Weights of a small image diffusion model.
Model: 15.6M parameters, arch uvit, norm layernorm, activation relu.
Training: adamw at rate 0.00074, batches of 64.
Data: trained on stained colorectal tissue patches (NCT-CRC-HE-100K), 6.2 epochs.
Rows from block 7 of a small image diffusion model, named by matrix and row number. Rows with one number belong to one neuron. Each number is 500 + 40 x the weight over its row's rms, rounded and kept within 0 to 999. All counts start at 0. Numbers have three digits each. After the name is the row's rms in percent of the matrix's.
Before each neuron's rows are labels from the 100 images, of 14976 (inputs lightly noised), where the neuron reaches its highest value: "top examples" is what is common among them. Only what is clearly more common there than usual is listed. The data: stained colorectal tissue patches (NCT-CRC-HE-100K).
# fc1: MLP up (model.blocks.7.mlp.fc1.weight, 1280x320), inputs 0-159
# fc2: MLP down (model.blocks.7.mlp.fc2.weight, 320x1280, transposed), outputs 0-159

top examples: tissue: normal colon mucosa
fc1.13 097:515516495476499488473495545523543508581482535445495574509486524462497532514488463463467547492575566538543494546535467515556469442481548503432540486528463561406552541504518501472464515540513503577498518433483518548446509435510497447510438489514553517475542455487514522496409494460520547468489486533486495537441484491448480572464563532522459491428535540525511461570470490407550551526465522549522515429449559527416489504488606413529567530543545498500484503528461568459465442521484421
fc2.13 089:532502473483494504475471535505595472453388551491483461487507481493480434482527491455480443520536433521533509470475533447518551530525526479520459501526539531525443462430528456526496473466462537474496436441514480433533482499533566499548516503456462512489518514511537507534586519542544416508506495512485499453508474481522493400556429479510502489490522502471459492441561473523540493466524432483485456529482455518571527472419422533529518492497428450530446468502499503535532528489394588

top examples: tissue: lymphocytes
fc1.348 141:470513441468547518558491505536449438458524436549487475462494500478483522531535457389482485512488562527525445546488471557521528538434452543490513474580511480511507526593549502588528500462446464500551496486551496549483505519582514591472560506488467481463490528558547551484522499443457533518467531518492530451494407548530549551415416473476522481446513446568512439495440459525559533469504489462492528471490542499519435467495526496530512515414555513463455457498420478495478469507494477
fc2.348 169:521499532509460480451517500478558528496499530430554569557519535510551437548405525543505490543512489476473526491534537495434483453624538468503478504436484532474506557438500520481475482520518545481433460458462478441477509528453463399515481532518539507539529496458455400514447511582563422463527463476531463553456515482448458507600627519539538479518523605444495464518481539446464474507512496541535470474493502544430476560518418488440473460503507502528484548460559504482464504507459463

top examples: tissue: debris
fc1.265 120:567544412460462460464425538487478546419501462564503515586494510453492505440462507475544577543531528498520503537507503397479536468544511459480473487475502505492456567500548500498453532496531419483498429419556466518512597533476458526476580465509529563509522468481526470530570530457516419500553475506489518541444560509513489508561535530475566470406497482499427524407564472521547483442518500572531449538559456529514534585412541448486489529481510527406426537546471509509503508435498514
fc2.265 115:439465538485479492581542482489467495532552532432477507451548495532584464491552443472514500538496482548478482495491485568613442503483551436515542475487489493453532471511521490395512486473545566554472501511450508478553443544461490502471505509536444439506452542487509464494435446507496594541547462433537476545491481495521451506443458449543427554515511513502544504597455572510510457571462466565459458507511489415497479510513511493445485434467470534549520401444509443540455520480515494

top examples: tissue: mucus
fc1.53 110:516523522560523533546458510534576461510495538515544538527572462490533554536469524484534481466506553492549506494513550456545491526511449493470503475511479468415495538501511470606482479444545529525501439425548519517514423495406421498531561497479544516495485479526493511486480513451479495483474533509450575547484516492490531563507489519438550418474505507525455542490577463480504498508588447530556534530488476470522501588479531436519450469479495484519400493603483472519447469550526436
fc2.53 097:523523522558404505460475535475437516464446563459504516441453516439594481510494489495439478519503468553481506463533486484515546497518538447501525512488599506502516493499541602437486575538473440515480461545438468536520451554548540499438539509550412474507533483472507509579548518510560475457532476502506476458437491551549525473504481507510525532498454542444509491473502483530510448546479471502529499452450482480496463470500465541480549500453572500533541533473482503428584403541438525

top examples: tissue: normal colon mucosa; tissue: mucus
fc1.378 096:516529500446538500567541516508552500513428404479549512529514544511501484452492482475487475522562471517525502464538457433545547484539508510479509481531556530495473490459525495560455440457467504477478477531559527463498560566442479472593558524439527506474491513476517566532578515551546512465422526489504459500471562489471523522544456479475480509493571503467547474547465482518498589569508443477522500505510455493531509538487500380486479461462486488511431445473446515555491522524473427
fc2.378 068:517508534539480492501546535475475563461512535512515474455524445553510549483537558498516531484433479501501532575488579504523414531435512430523475530499441419507506515508490457476535516503548524638476443500520529491509528448487507506464490466482438532498438443545484441512402507516467535507582474513511549516546530555510467557470513570490509439520511433518445528465539521506525459415506515573440505539510583406499476512582528607452469560557466533486566556492521495546456582481584527

top examples: tissue: debris; tissue: lymphocytes
fc1.187 075:531622439517513474464473594498466485619455531438485517487496487510545486495565468470439531468529529470487492533501487498506472468475541485541476458558524531383507546403601518525509477461529507541464466462508412610437535537536464465500512448541512499501543466485504523516512489458568521449479512530569487467491453520485502506475538566584482501390554508574499474452491532501536543494463537542511443515551521601505446480464533534500572519516445569502444496500541518492499434424436505
fc2.187 061:537535510511458600439474526577440543467528494548555478506472556502501497552552459492483502519416425534506529476556449507522487552531551415540490535503498517511498547577435473515467462482592490499444482469526495553490509488521499562476516519535458554500543533517530506452491525472514501474567499508465529550527583569440515520509400469504476526484529508465458489446530560505495433463575440469448538510499506500468456489519514441446452471490546480502456437479492485508470509571473520

top examples: tissue: normal colon mucosa; tissue: mucus
fc1.580 116:531509468508503479507496504498490463517434512503548515461491530486529487484455460483551544542525531455484486538515499432538535442527468412476474448495489448411532495547502590448456514509481451523440520515538519555525483539499502405572545549449544496525527505498446547560522466532515608441515530493530484501410529482477538585457502585491499396524524568534554466520529499473463481549540562546436507539524488497519487607515517507548526521538474548424467430569441547528491498435510512
fc2.580 124:547510430506500532491523506470482506481477528496469512474465548526505500476501498483503452510446491538543511392479567426562542466486560550456576496478448597464415519392467465480484488485598549541511440497534531441483461483447483582462481455477486503493510512539472421511480512512475427494472473431438547477519558543453465430488524438464431451557501510466490530463479528507491524524458424508554516445514489512491546452484494462460437478549477465495523518442443566480506574601473451

top examples: tissue: adipose tissue
fc1.731 117:533478503525515539486531506563518543428489428553488502593498499543543522558500480437476532526605549498464509505476573496532537400495484463578452465464507547522468493514496571429523466440500425524470449518544532518520574516499510466486458512475531482593530472501448483545474467503493434470479501508519463472446476523440433523488513445457461411500538522489477592519497526529466491518449525506448462580467562484496506545502541553490533500452485487469460476509470519505519451476526472
fc2.731 107:505539503422551470556474451419486469567472514519499502468504541536434499459587517447487555520484529501497462458487446519513474543564507510528459517546415461405437483509518426489456477459488488412462497535471460502514503501512543606526432474457517505455498490455507568442524494501470468451528538489479539541449440512538488507493510469535551489435460591496542427517492507422500498433427483463551464508606490484503474526480459487454440500472558474495503484480502520512567512470449477

top examples: tissue: adipose tissue
fc1.737 131:493460470479498587568569518421495482551422560490545586527564443447471494503511575537535586493510520488489464515563514530547453524454510483464505513557463467519520511475456476550518469500531487516491433456576437482507414501457473489536528552498524477560553515471524461537493490528480455449527581510476566532445457502517505518441469495523541507498469450525435535506451495451585546571528484540510490501460499542531610534537457559500445531486508449544414507588571503483474562544500452
fc2.737 160:528510536508480460443470508626536475481547475499493450444461566501512484546496443493497433533460511509543531429451491442447562474510510517494488524390503446432501525482548524494491543521439428528498508563452555529475578528506520504496565460531495507461446516478511548467507497540555547572485493463521413494533500511438541486595493528484468467472526486462525492437531475551459455503494549515421513492546498420528374486465531463491479515476513527421522503496431518517528482525481562

top examples: tissue: debris
fc1.477 110:561509428569538561527482537517446541525498513510506536573569527491493501522415481486584563530508461459452440526508535513556455431507468466543502451451477535465490486572552538491497548502500483458457495505492527571477571480546430489456427493533532518519578504473490561476448502493512480477437496506522436474485487521491513524474511469487502515430568468537567532505504494565496483472517546464481528572502553453465481502463560519510520577480476440551503531517490505455423480398508432
fc2.477 112:498486564453539464553489453558513511499461479553515481459477486564487505572487507519486467537505517526505557523505480547469482519519523500421533545557503478434508516427453439499484513525475477469425554509520513550456464440437586564529552524452440479544439477547522434497492465527480405509547570496485510538501524486523485511561424491467481489472498541500479505537518491500529507557488446468562499428528512568485499495546517417410410510519494520528498504500580481529506510569516487

top examples: tissue: tumour epithelium
fc1.121 074:495576501550615466542433516550538482424479524560546513494522501550549503468479520571508545477570583446461435451422482466487463447513488546531499463479544535465481476457466504552478552451473479545478472459524501474492514480529486495528519481492586439552460518554474466500516444569520480482453548535395519531470451430475480466525396506491554502508494487486494498503538573520535524527485514487489498449528456504435500454511483487476471490460497495484481472502529513551517478594458473
fc2.121 055:500488452512536467495499449448523442471529529550457501410496484484490472573512513482524507508495565521443505566531508517479430597487457488560472539498480569429457539473509494571532577435521510482494435482541547584545563514538511482401484560492466499467489528511500472512456536422524463529527494588544510502475501484518446582507534492570510459452504546556550514508515582535506527490484591498473469518535494484497525456538468490524507552425523452485479495481562484458533443464436527

top examples: tissue: normal colon mucosa
fc1.487 068:485568424493507510524467527493537472480415589483572509542545560543520500415596574476455536556561502502524501526549521431539515440585585444504525513551439510485498460492498542551492470472523486509438435440544509459429543514535512584521517495494484536495548491548522435498469501475485504467481504515515522526443489535527479557512504496520455440443511520486504480512456542450492446531476473509506477466523457483504473464548561488505496506569463475486492451409421498498435422577488479
fc2.487 049:495567522514489552484526496461523547506448548542465498477548480496483562396449448575528543552545458522497426477525540488500543433500428507492515512486539467432516471485424547516561485486466469559490556506466489472502507503518570492549489472462517493442528459490474487518493578560492510538517583569434562431499463489494458498514494523507514456528520530478469464485576560518465518449440529577521506491459600534481500441508411504507515466524489526536472591485562493513591463435516534

top examples: tissue: cancer-associated stroma; tissue: smooth muscle
fc1.581 081:511513477507510572497441509508545516532478538556485491456537498503556493515445467500499503503539535498554529472432522494499420439530552470527471451442519543389469562515495474526457460425545520545506441494546518514435459498457448504463511476534563434539479482519525487530537500461544422493489533530445477565485445530399538523573512531542456517483533486494464472408487528521499524479425512570438478464567409519511487526481549483478515471482452489454485436470477525481473449552491420
fc2.581 060:478539503564517513470550457578484497520476507539408537414412494553477443543453479450518457504597409536447478514513531472480487549455537473535430472531491511480478499537479477479547460477489522532466443462513542533459484476521460499452487474490529530512491530488522559506527518469455514511475459462532489500519486533533406483482579503578472557484549518515513559575513453548516519474514543526444487521475540602515522520570542484547470577496465466453452433472452489489585518493530509

top examples: tissue: debris; tissue: cancer-associated stroma
fc1.613 084:529542491413502539495419542517504567448471509531512480543470548509478469461490480435528537471534498541550455515518507446480522450507560467479506509441563441476486499500514470506457564483506438474444483423513517495463508523490467413574549540480538473555533480499537493549574451516493462471521518532445460560494523505485547515566485463460480467359499524469470479493513579454543519492573527533503485558495446544568569530524540504554576554511562507467479482528483512514524483536517509
fc2.613 060:489492479476502510477452569447500514493525509462446393488507473444477495381458466484483535526489563536517529501491495526500494468509498484482492567459514482515512495519541503503560479425448541526470531523543428451499501497543419454454458478472481512478470457482533545493467469508441506549537503462488549461519482506481530557500474494459543524482485463511481426464552573467524519474511535480547470508484549419512492456487514466490577448478461538477431499579494495545475460536544480

top examples: tissue: lymphocytes
fc1.10 092:537512455560498534464523594504480454481463489486496443505478545553543458547502564521526519502526481504421442513451589512493430460552555461549497532480500546480480506506539543511479563507536447524432460548551460572505519507512554473445500493541508515462507530491510469505473474452541498452467508559485455511440505590456435539464475453516476475469520503503517493464564533500531504512472607491401505518499484439449479501514523517504578507536478482524460423507495499548466531492441514
fc2.10 081:482476467426508498475417545532500533482500569477539493485444503498477449498480550509446540460465569563497528467558503535402472498520523479459515511486559522507476539456480551538519507485484497437424479472484526501492503502467464487479493580454448487422518519519554554580534492537508410468498555572496482505455526545526540503529508459524490449397458502498448607449496479491473459536518484489532528475549479426600491481459480528509623518472533485469424572489478528534545466484427496

top examples: tissue: mucus
fc1.134 128:623528519499532513554555507504510521452495530521516530551531512464496528572439493463482567462560568504510535482533513415535540488451480422517398492524463571544531493491543516442562485469489580501415478462469511499549502506523487444498567534375520431526470493492509535556552448553552489458493542487512569532458480479521478490434435520468470467521493496422445489506544487551532476549516496477491448553531475487507511522479459487469475497511517409401534524522476518436442480529455547
fc2.134 123:502554534517535479493505496534525457478449496535523500519500508505531518459457472455437460465522415438444491505525532542500509471538502503601535499574463518515506485552538492492515510537513442521518464470465504473481476540526479539573487484472505494478539541545483592476504501444469520542539517457552475462565503552514474497603490446462461473525492423565452527535526545503384492470437476515507524457463451491497439502473528507560608445482440506586555513497506501490490385563539497

top examples: tissue: normal colon mucosa
fc1.724 089:515540458468501539520469543521462513541406551541555504517470542479495414436454470507524555504496466411471517543525535452552518466519508513504437465468499517481453484544525501455513435503459504568440500505562545549494478490503484499551504590483492439532518516503489528549593494556539486421480488506595494588509546478517396589476556557484426459508547521493476484508474540545499486545489547522475505521500523597510551575483546524537478524500502492447434458483427526537456505486502479
fc2.724 086:595505505529610529527540526539449513474508460477467461506553471523557517454537525473532504470485430511565502498487485549538442532590453480502478483489455555480486525505450450508464527496500472477508489521485417501500471442493520558513464513478529496465423527444483522482492487471431462527512477511513514469533414502378495514509431475460483466536550460538518507479579581515491490482479474514538487479510480541487509491515541567521488468539499454462555482552548487569498540545468467

top examples: tissue: normal colon mucosa; tissue: mucus
fc1.767 083:575500454499503494524502519521538506563506544546508592513464543489515534457523514456556552560532519529535505476454516467528437503563481607481522498469456533484506570446462498515493455468515464559491421458460533512472471506452504516585599529480534430578502501432457503484527499510460462508527506506560485586490583515473476540505499543497397404497528551495455501511470556530440501558507530557554486537555531543507505540505522460457419508457495534457511468440504505515521491487482513
fc2.767 065:396436515573579415544518513477452441449510463472447510496520489523464450467451459536480541518568517453431497495509526509505441491519480480541582487532452478424567490529538559533517545486502505546533577579449454495519458481489534458496428545503489481516501528570527513435497420501475460527464484501458489495470524382432510452562493504502502427574507469487486535484522541481550543481440549466511528506495390471472556507489529499519499505485469530473480471595497501519484537518497512

top examples: tissue: cancer-associated stroma; tissue: smooth muscle
fc1.391 112:501531454441528533553456487546521519520441537476573514502523469557500504505490489548547496488490481553538504532480508515507435436510527451472422508434535488476462517520476541536464458473480490552504526496563475496446576517557513495479494503517525481501534511457515500497520498468526419461504531512509519616518461465434457536582512493474447473450524526476543424526564586530514523490532548503504513549495515573546497543512539570448523497473593442516488521569498492447548403498506386
fc2.391 121:437478581538449416541538492462504498571491524459519458487482528491552489537507497512472504483456506492506505449425566466544515483540478512492596425495532453505482536576448496528487435450533514506505470525453458565492527540406534496574485539462521478579453486515461528484555534502479470550502501525467453471500513489543559516516501580494576476497504476521516516456498423484473521505541496511500499505495498446478501501445445473562473494489510463473445435498505525579539528474498480

top examples: tissue: smooth muscle
fc1.240 078:539549436488510516490401561580554498481438511536549507455480490526536506516469503514528480496557500557534488490513475558494441464460495514560550397507495498439471537496509524448479578481509544521552503470549400514461477514494503578542517552498545378473520488457516521489502576483486540519491496511502570576503530451420593510517483585466579490436494470538462544438514467467510530490552473577500471434526479534530516480504510467592531477478442522471509459485510551522558511479446469
fc2.240 059:464504500484477403531494525481456452566512465576474470489484513510462461464574478442486500538534541496481476453461557439503531540508522436499546484529465490476497437549562494479525458474551488566472435507511569469521454542495457541441495527496433495536494477519526458554509426536533464570528520517499476492436504519579497483459488492475553537426535550533441478475443433603568478476461529534427519503489538520505508502483528456481502522466528440527453445533455459508526506460487478

top examples: tissue: lymphocytes; tissue: debris
fc1.458 110:527574437479500456511506577472519544474463512485488497487504593556507470485483471512507589488502484490464440513569560528506512513523454490571558516537518482472418487519572489549531554467517537495451480496525526470528559542544536530500512450451542499446510514461494475513462487547548515475514512495471482500451470549467508549505395431510507496396424500439477508536498593410486473499484580530492493530470465493537514534470503470523550396445469581485429465543567506528541484506447491
fc2.458 139:461443511518545527489501478468494487533577444478578515601474442473527494510522523442467485460464517482517516527411463496492482500486545501508436498442535510527576534548480563426480421490402452513510541470466472489511499483480443496517506514572476470481529539522512514559480464536548489493479518513580483471508446463525523491460590605466520456526533411557481555496473473468518519546540444446560460469499483456516488526506481599492573517511522433489474498429426532504480461535538504

top examples: tissue: cancer-associated stroma
fc1.181 095:524497503564507573441490524542514474472513511521524569499556543558485437496442553582520487518505457548464427540529523509516474515537491488548484491520623523418511503479489508548448550428475485511455538485506502501493520533480526431546506546540477510440529549480563432513489477510548522479495526496530538512491480540558512520488547529546507478387522565518518473593539423486544486500546566504439501481445506541490463558513535532553524537447519507535465544564398520483591427437507459
fc2.181 093:515566462452524415540560504480517526535506522478547474570495491507572509542532465441463527536518551538529554469500470508449474494545521537492465505525444493561446491542501430485506459549503496504539443503510483613515521509494465523524541533449543506515539466483472508478500529495436495502557552488518425553546490542471512462504469510506516470511488483440501500442503555421412554537492472560571545532556512469481500424470466428483479508506494501527468417451597533580425531590436504

top examples: tissue: debris
fc1.559 099:540537458490460495528496533570472474450468524564529503504537502495457494549491522514565459527489488578483494556428522410515491461574521482489500525561498457493469537462547501539515574541528379540456403458482531502457604563529550472589571492453534544556485504495520519518592463486517485480489539498575516435477532482533526485488539470516468479411553544509519485523461431514496497512477525511485495529554528491568379498493492477505475570504515488433479553511432484520442542393492524
fc2.559 093:466479441441515482504503507422478486471519488515521542563474521503516537433484504505461502477546512419508535507586457553527432546471479506530462417482463572461505423580496514514503428488499562537483517458588485460520446496484469479504483426470508493465541441542519473556494538527535446445513487483465428584542489538483507513545476479438542473527496451399488449531440528522483560476509515491550465462509522539417627499464540536525593498519437528568513496457499589496568425513466438

top examples: tissue: lymphocytes
fc1.35 113:614532457494514509536583586526542478471526433521540474549528591443522500510508512474527558477543546501504435477498550599490493539566518474588468449528533521484388532430517510541510531542508494520528468400486468512511531534503566510501539509486491531465512508456466536555520502537492553524463542466476486462464519603438506558526514465545469483478509474506525558499517484491531483517491519568512424558511537494453471498489454505524511496482502501554473483566500550506550490462435462
fc2.35 113:547531474496473524485522563398555514520482483512523497541474565463398471521608513469527519441609496507475448458491516469532521625554540462515539499469459432495438538483484538533449474484551480505552483456433507411507544516538561574485524501486479526460461531514568512514549458436470438505472551483473500478558520595495520458416472527519495496463480491460445545524546513479536520524538491557462526571486494463497479480491506505527602533493492488477477504478427534532528529547450448

top examples: tissue: lymphocytes
fc1.686 106:490476545462436473475549540471445487571473513549559501459515434582490514519479477615527525455529495475477494455585524554503380507457543554496532520495489488487493530499521454481537498435435432509500457499496490561464424533524476518498404521538553507492493507544477517479524459503501537488574554478445447502474507441556503497501543516580570508418472574514571503481564512431530550464520515445489479500470405581571497560497539531537555583447503495466464474463437474457509468500480516
fc2.686 108:501533484515542558505450511512532572395467542481470523563504534454584450476532529464504480540511477571499477567376478446534564543529438486563489497530501554436541481546524560509454499437470527540496481431504512488482556520510522499571545470494472497435514503446532425492502516489553473430444411525526590475495495473426509496439504538502411496515517481555481511536502482531510461510479458516479540482503554400432497447489448472492484460575536527539530555502513503593462476530541479

top examples: tissue: lymphocytes
fc1.629 077:539558497440565527526469532533555440568496432457578608458502431530522538504475498486497519405534555442497515483460515467494492443501530503479454476528512552480457539450476451447400480502528493545534474457544478588459495478473471454526488485502570456551448422495542585467601519465524467485509559548528467484547526439489478507549505567490513475507568556535493472426511459475526568488517500482489465536542491514478546465493523535462477558554492461459540440463426562548448507499503459
fc2.629 063:475411417476552539527435527474449471430491503551516527575504559481540502597524495445485537570437570497470463538493499481540512527495520411482480490499507522434493510543487504489500487450506390505489471487450439411477514508492457555513453530510472497508468469574454501548468452462508510472497506506486515529443455497487468470441472494560531460505533433574525561478545585467515492496481513481468488549505435533482578567538479529534538447471485518490341432494565481494536473514475460

top examples: tissue: smooth muscle
fc1.564 102:553518422572504544509522521522514511468419530536506448491561506460571456444413508548539502584436535489502521439516446483505470474580534491504528474484539502477456548521459538511493565493494493527504508497528495522468481478499460426537509485480607490496531491555511485515475484470554472480461641578532534452502631538453521530578475491464569504522482468507496415473507557520505550493535474437506517536523467536457515447506505510531436512502541449601497475602509548440497496534461424
fc2.564 107:540524544516575484509489572579523519486506493477521468538463526379544430460485537508535503537513510471548541467475518537521506446483543500502445453504511478555554465437537489432432491554472513542533529507499521468477512469455533462493599418472534447533550477486476530478513524565478550529467502442508539491470548513501529487495396543462427500561507455531496501535441471518515549436521476478527497509525527503493491523556435461508459508546445579509467446498547584582505631535495486

top examples: tissue: cancer-associated stroma
fc1.341 088:559494496514521491551460494505539495543539565456578549510494505468554530546491480479493570501555563543545502531484478520517451488473493525465525529452437496450526561577510592532515441475506499490456521450543510529523497534505578517458523498513529506544521500487453459536539555463505438450542503513481429593486489534441520526511501505463467433457579561417485442491492479533493535572523527526464476550508473539452477548446557480476453432524568485494483533553474495515478432490571391
fc2.341 062:459505446530492451524485506487512559513501528551499527409469481506486438491465448534497544494551512471421542456538464499454505488508498532512484476490561469505434568460506530446512522480504545435543472571504464552515540512504468462459469539482514452492559567519472497480536507502455484497455556538486486387488504494558575453516508473553515506491446509525593575488513492498509531500506555485528514474470448541549488432534441534525515567446493457513472466462505496516548528468479553

top examples: tissue: cancer-associated stroma; tissue: smooth muscle
fc1.155 101:478585472450467514500433492489474484451447532539522490519607574588587448539484421554511498537497532507509516547547560428506497509497458457542435493456546555483454450587503501539512497466477519540422416506504551513455508497496579509515533502520542476506526554496483469522567562501480519489474475493444483536456457556474467542522489397468464474467424517425439576485523551490499481501497543553443504502552477471530494542436584511504535469427497549464421485563503487498585443491469462
fc2.155 086:538438529414443509483543506458456490562489460451516436554489465461468493511533523434460539498435463554507501493406441572484469519534557470492526496450490459479502524487491478450402431473506469471448591455411432481484488497496486511491465500500463494548529491462563517544511443493551411486539491536570503570515464479523524514476518589585564495499573501510494451533469529460549525519515463469537398481494486536477535512446469482506588440514552488532423422430470492552521479528493431

top examples: tissue: debris
fc1.371 123:467454476507472502488393513549550522487506546494541440495488531479543496498544514519434504470535429548485471569509572433480450490560439416583447561443562499495516471524526483503510545517472560448455511498507497494500493524512559539502474511469438413522529536577442501543511518491517483488440511530437492544467540526544468493502450526474504509475465497502506565500548509518566458530506534527473512487439428477562556503490496424554553501411423507477456492479516471557456482521450468
fc2.371 149:468531507520464553504562442417451476500507460500488553520510446539517469526464500520547464477412527446465526430513472567581506513462581541445517414548499534473527547559508478483523482432454451584500450499489412535503504533509485476568510460571543562481521505437555532462490499500485507474499508503547484440575499468470499555427582544552489463512535491488461511482500589458504549563530467487501474521496578517469494512487519541441456469570585451511500518509520522440548488512539566

top examples: tissue: tumour epithelium; tissue: smooth muscle
fc1.69 100:487428449473541532474533505485503533522496496502574511544464497463506487456489499506578516500573494518463565513523487493530496475503455475524474537505529476503463534543483512513467474456470476554477404452546494536523520479543554509484587529462521511568557433460525485536536491525522420478521518500490459459410486596510509504559497498512471436462499581479530490488555530510583509531534512479402536525543523516491458433513450458528517605535511471485481395542512536538477544461470503
fc2.69 101:501580466474556497502467586493512472524530523565439478527563499485504481467466500491557487489387542479568513521531494476524458533449470542513484436474492496507477478492475506456511517509532554534574466546464546482562576550500482520487540529495550470579486484434420524485403482495515560541476488486503548495585430438540467470494519484545492480527478473583463466507527474600494503497516531518510468498484533449519577506486537496496509528504548529436424552518590531493483438531449468

top examples: tissue: normal colon mucosa
fc1.102 069:598503518525543523486467582471461446475539449549549488555539590557538479509438537464487496445512553505475509502464450465527429485480405497510537476546478507381475539485494522466402535507472464527503488474534451454494483515500496498514495515496621474544522469537501477463502488531509516522527524474491455494479529451450533556504488542499555538409515475575537510426457498462507451489551516513553471484537445511478418549502546444509519524399536552497524506461458549497505480418456455
fc2.102 050:541500429462591487488478465469517536584536461556521560544480511460465479423500472492462472510520485472522504451519473478534577521478406496451503520460510481481500481481483521537534487414465539465499550467508531453578567483470468504538554529452531503464454482434480473533504486568550464466429492500482486407467470448426528501537494463490459449465490457492565448561506565526482534549474552528474489567520489489509566449501545461512553478468554490466445493535540518466525465529473497

top examples: tissue: adipose tissue
fc1.66 113:487498481533457537503467501428572493521502563480533551440537536523513471486434488573420609432533488482484507594513549486537517363536513470520497471512528480470496517475507541422474543450504548487428489483573503539473531541457581452574515528459528453505549538550519505486496500537483531479491538510473563479407454569455493590465466522586448458491474461570460501495483492506537478559491529597444460527515470476529483548459464549474454464454517495484426501514497533524546518432490451
fc2.66 119:475523483481489484522475570571456461544514453511527512551504514468531551543539489427559426534385498547480526434519500557478468549509538499478445495393502556504513493588484454551534434572476415490498484549459428477469514528535471542481438478516495568568454510430490552523599544487495465488547471506562437504554455432478516418534524480480525456484558489428541512455546506491488515489555552484441488476554568495468553478486580539517522466505545498443489468523508481491504532538517528

top examples: tissue: debris; tissue: smooth muscle
fc1.553 086:521519496465484531499561460526539479478434581485542473494523546488522501559469498413555499527482577540536515475506525574492493553481537502489493435437571518480487534497467486486463463502518454595518438460502481459469486493445479449573501492488558515490473554481544470498507483494496510510476469502503542539409545533460545555559505565423523476463493506459480456518504569520548503504528444483478510516557510486488531486513468518503426553418484460552514493547490552449592506566515514
fc2.553 057:518511521511502506445468585497428553509483476514457500513463545457523500492466485523525471497518511494517521545502475428514523430520487507491405498511486505543531578572478540532498499508482497443470486531519464555443550416594520470484544435486506512551492450505491507535504532422492475470559504466500500519440578529513492511582495598499505485504466447569537544473608501499468525407512546567515475540523510518489482548475575484594514552543482562452452479503534546506508481515525492

top examples: tissue: adipose tissue
fc1.42 102:543559476527506448466486530502470524432495401575501492501448493476473531496458489553551503563535501449512515539510516398465587469507475548487458470544489540514452586516553494546479542527484470488480468552550480539498576503488485471486516405496579539599568496520457492566585537458505467440515579484489529472436496483472493499620493544483525411502530475504466502423546479520557535463498600466521472575532479518508585549433500492475410524467560499453481564524494524490525498426497531
fc2.42 089:553547426529484427453517469491534504420551413563520459544473496506437508462429536538461523485523577440452452562492524462360515482487499518542467530518463517513495535508527498549512532506485467474523467536550494517472612511551465523467523510564510552479584459526506472454544530505478414493541494535468484480527539507502517520549535562551545467492499523528442512432508478571570520477516534502557566491485488567470495499479546479458446514480506456472451529592490491453504445440536516

top examples: tissue: lymphocytes
fc1.704 100:571529486499588485509464541521529534427497499505545455535534484528522521499578489494513464495514525509506595499499495467590534501477516426468483510588514473491461559433522494521468485524434440499484472393467507506527533502541481492489526473440523539511446459503511524460471426508525498536573515496499473493498505504497543602497451465448498464398479467455443451491558538380522460480462510527550504526496496502500506461505462459500494493500502515432428448502487487515445531595479541
fc2.704 098:500498496479436532500483442494493480590497512481515537472505509557529531504459478526531467455484479538547480527481512504489473463500536553475516487421538562429483468543492504554512521474532480503508515537521481556422469484445555501521478526525474465487522478431469530503567539500523477460472521548507503551504516569496478496506553496497478490475531541498519463501462427568459511544475545531465461438540542504453526543427565457468478491509454489518499549534411554527545468389475416

top examples: tissue: tumour epithelium
fc1.430 080:557573481495511504501489520525501478507450513516574591446517482491537469482465534531504509435449487454529537432532558489448461493539464520512448478506531551423447518490468523567533508499441568551443483502526465529502498520511563477595481541425517412564509562510532493515494520555558487485445519529486520484489489473494535553576484571510574507457500553527444533484490531483554533498560565545474462452434504531523537461525507467529493546454498464518455520492540505457532487559441417
fc2.430 067:489428503481516450498482463508467508415492507573527502482488448503476469572474448477518508418473501443509502527485512527449452557498461522507489523527440527438536537523502510502495442528487480566518497493557508465512446507430519487540460606522447475473518491534535502500491446463501409476520508548509454490563445350489543470487520568526457490501502443535481520462529522546501542576494565492505474490527465509471487504474449528514538507550540523470559524555558515487553462483545507

top examples: tissue: normal colon mucosa
fc1.565 074:542502429533512477552543536513492501429468572513518515498475508531497499457512448510542644464647532499494483493498525530510470420443515563529507473541480433484409571477507472512532440538473490490510452494499468583566498495448440509532497497510525507504487535470436518457545471566492556525544517445419513485475512552497551592547531571489515366479453537521550526446461485432511519542534554452466533587476494514452542500518499440562478561446535439476459407502498524491515530523460473
fc2.565 062:448486507467418496490496561498460530528442506504529567536506445438577479472563486519504478467479485505498461516517522532502516412493517425424488530396538557483578486527531484510503504459565508556409480543492536490415508503476536471515519488563463453568510531482548487528518506487534498418496467616489500477453495455561495443440474486568518531493552445511483546473436584525481482499454540590546521469542530466501520480447507401558547421532447502528475454429473493505464515554494454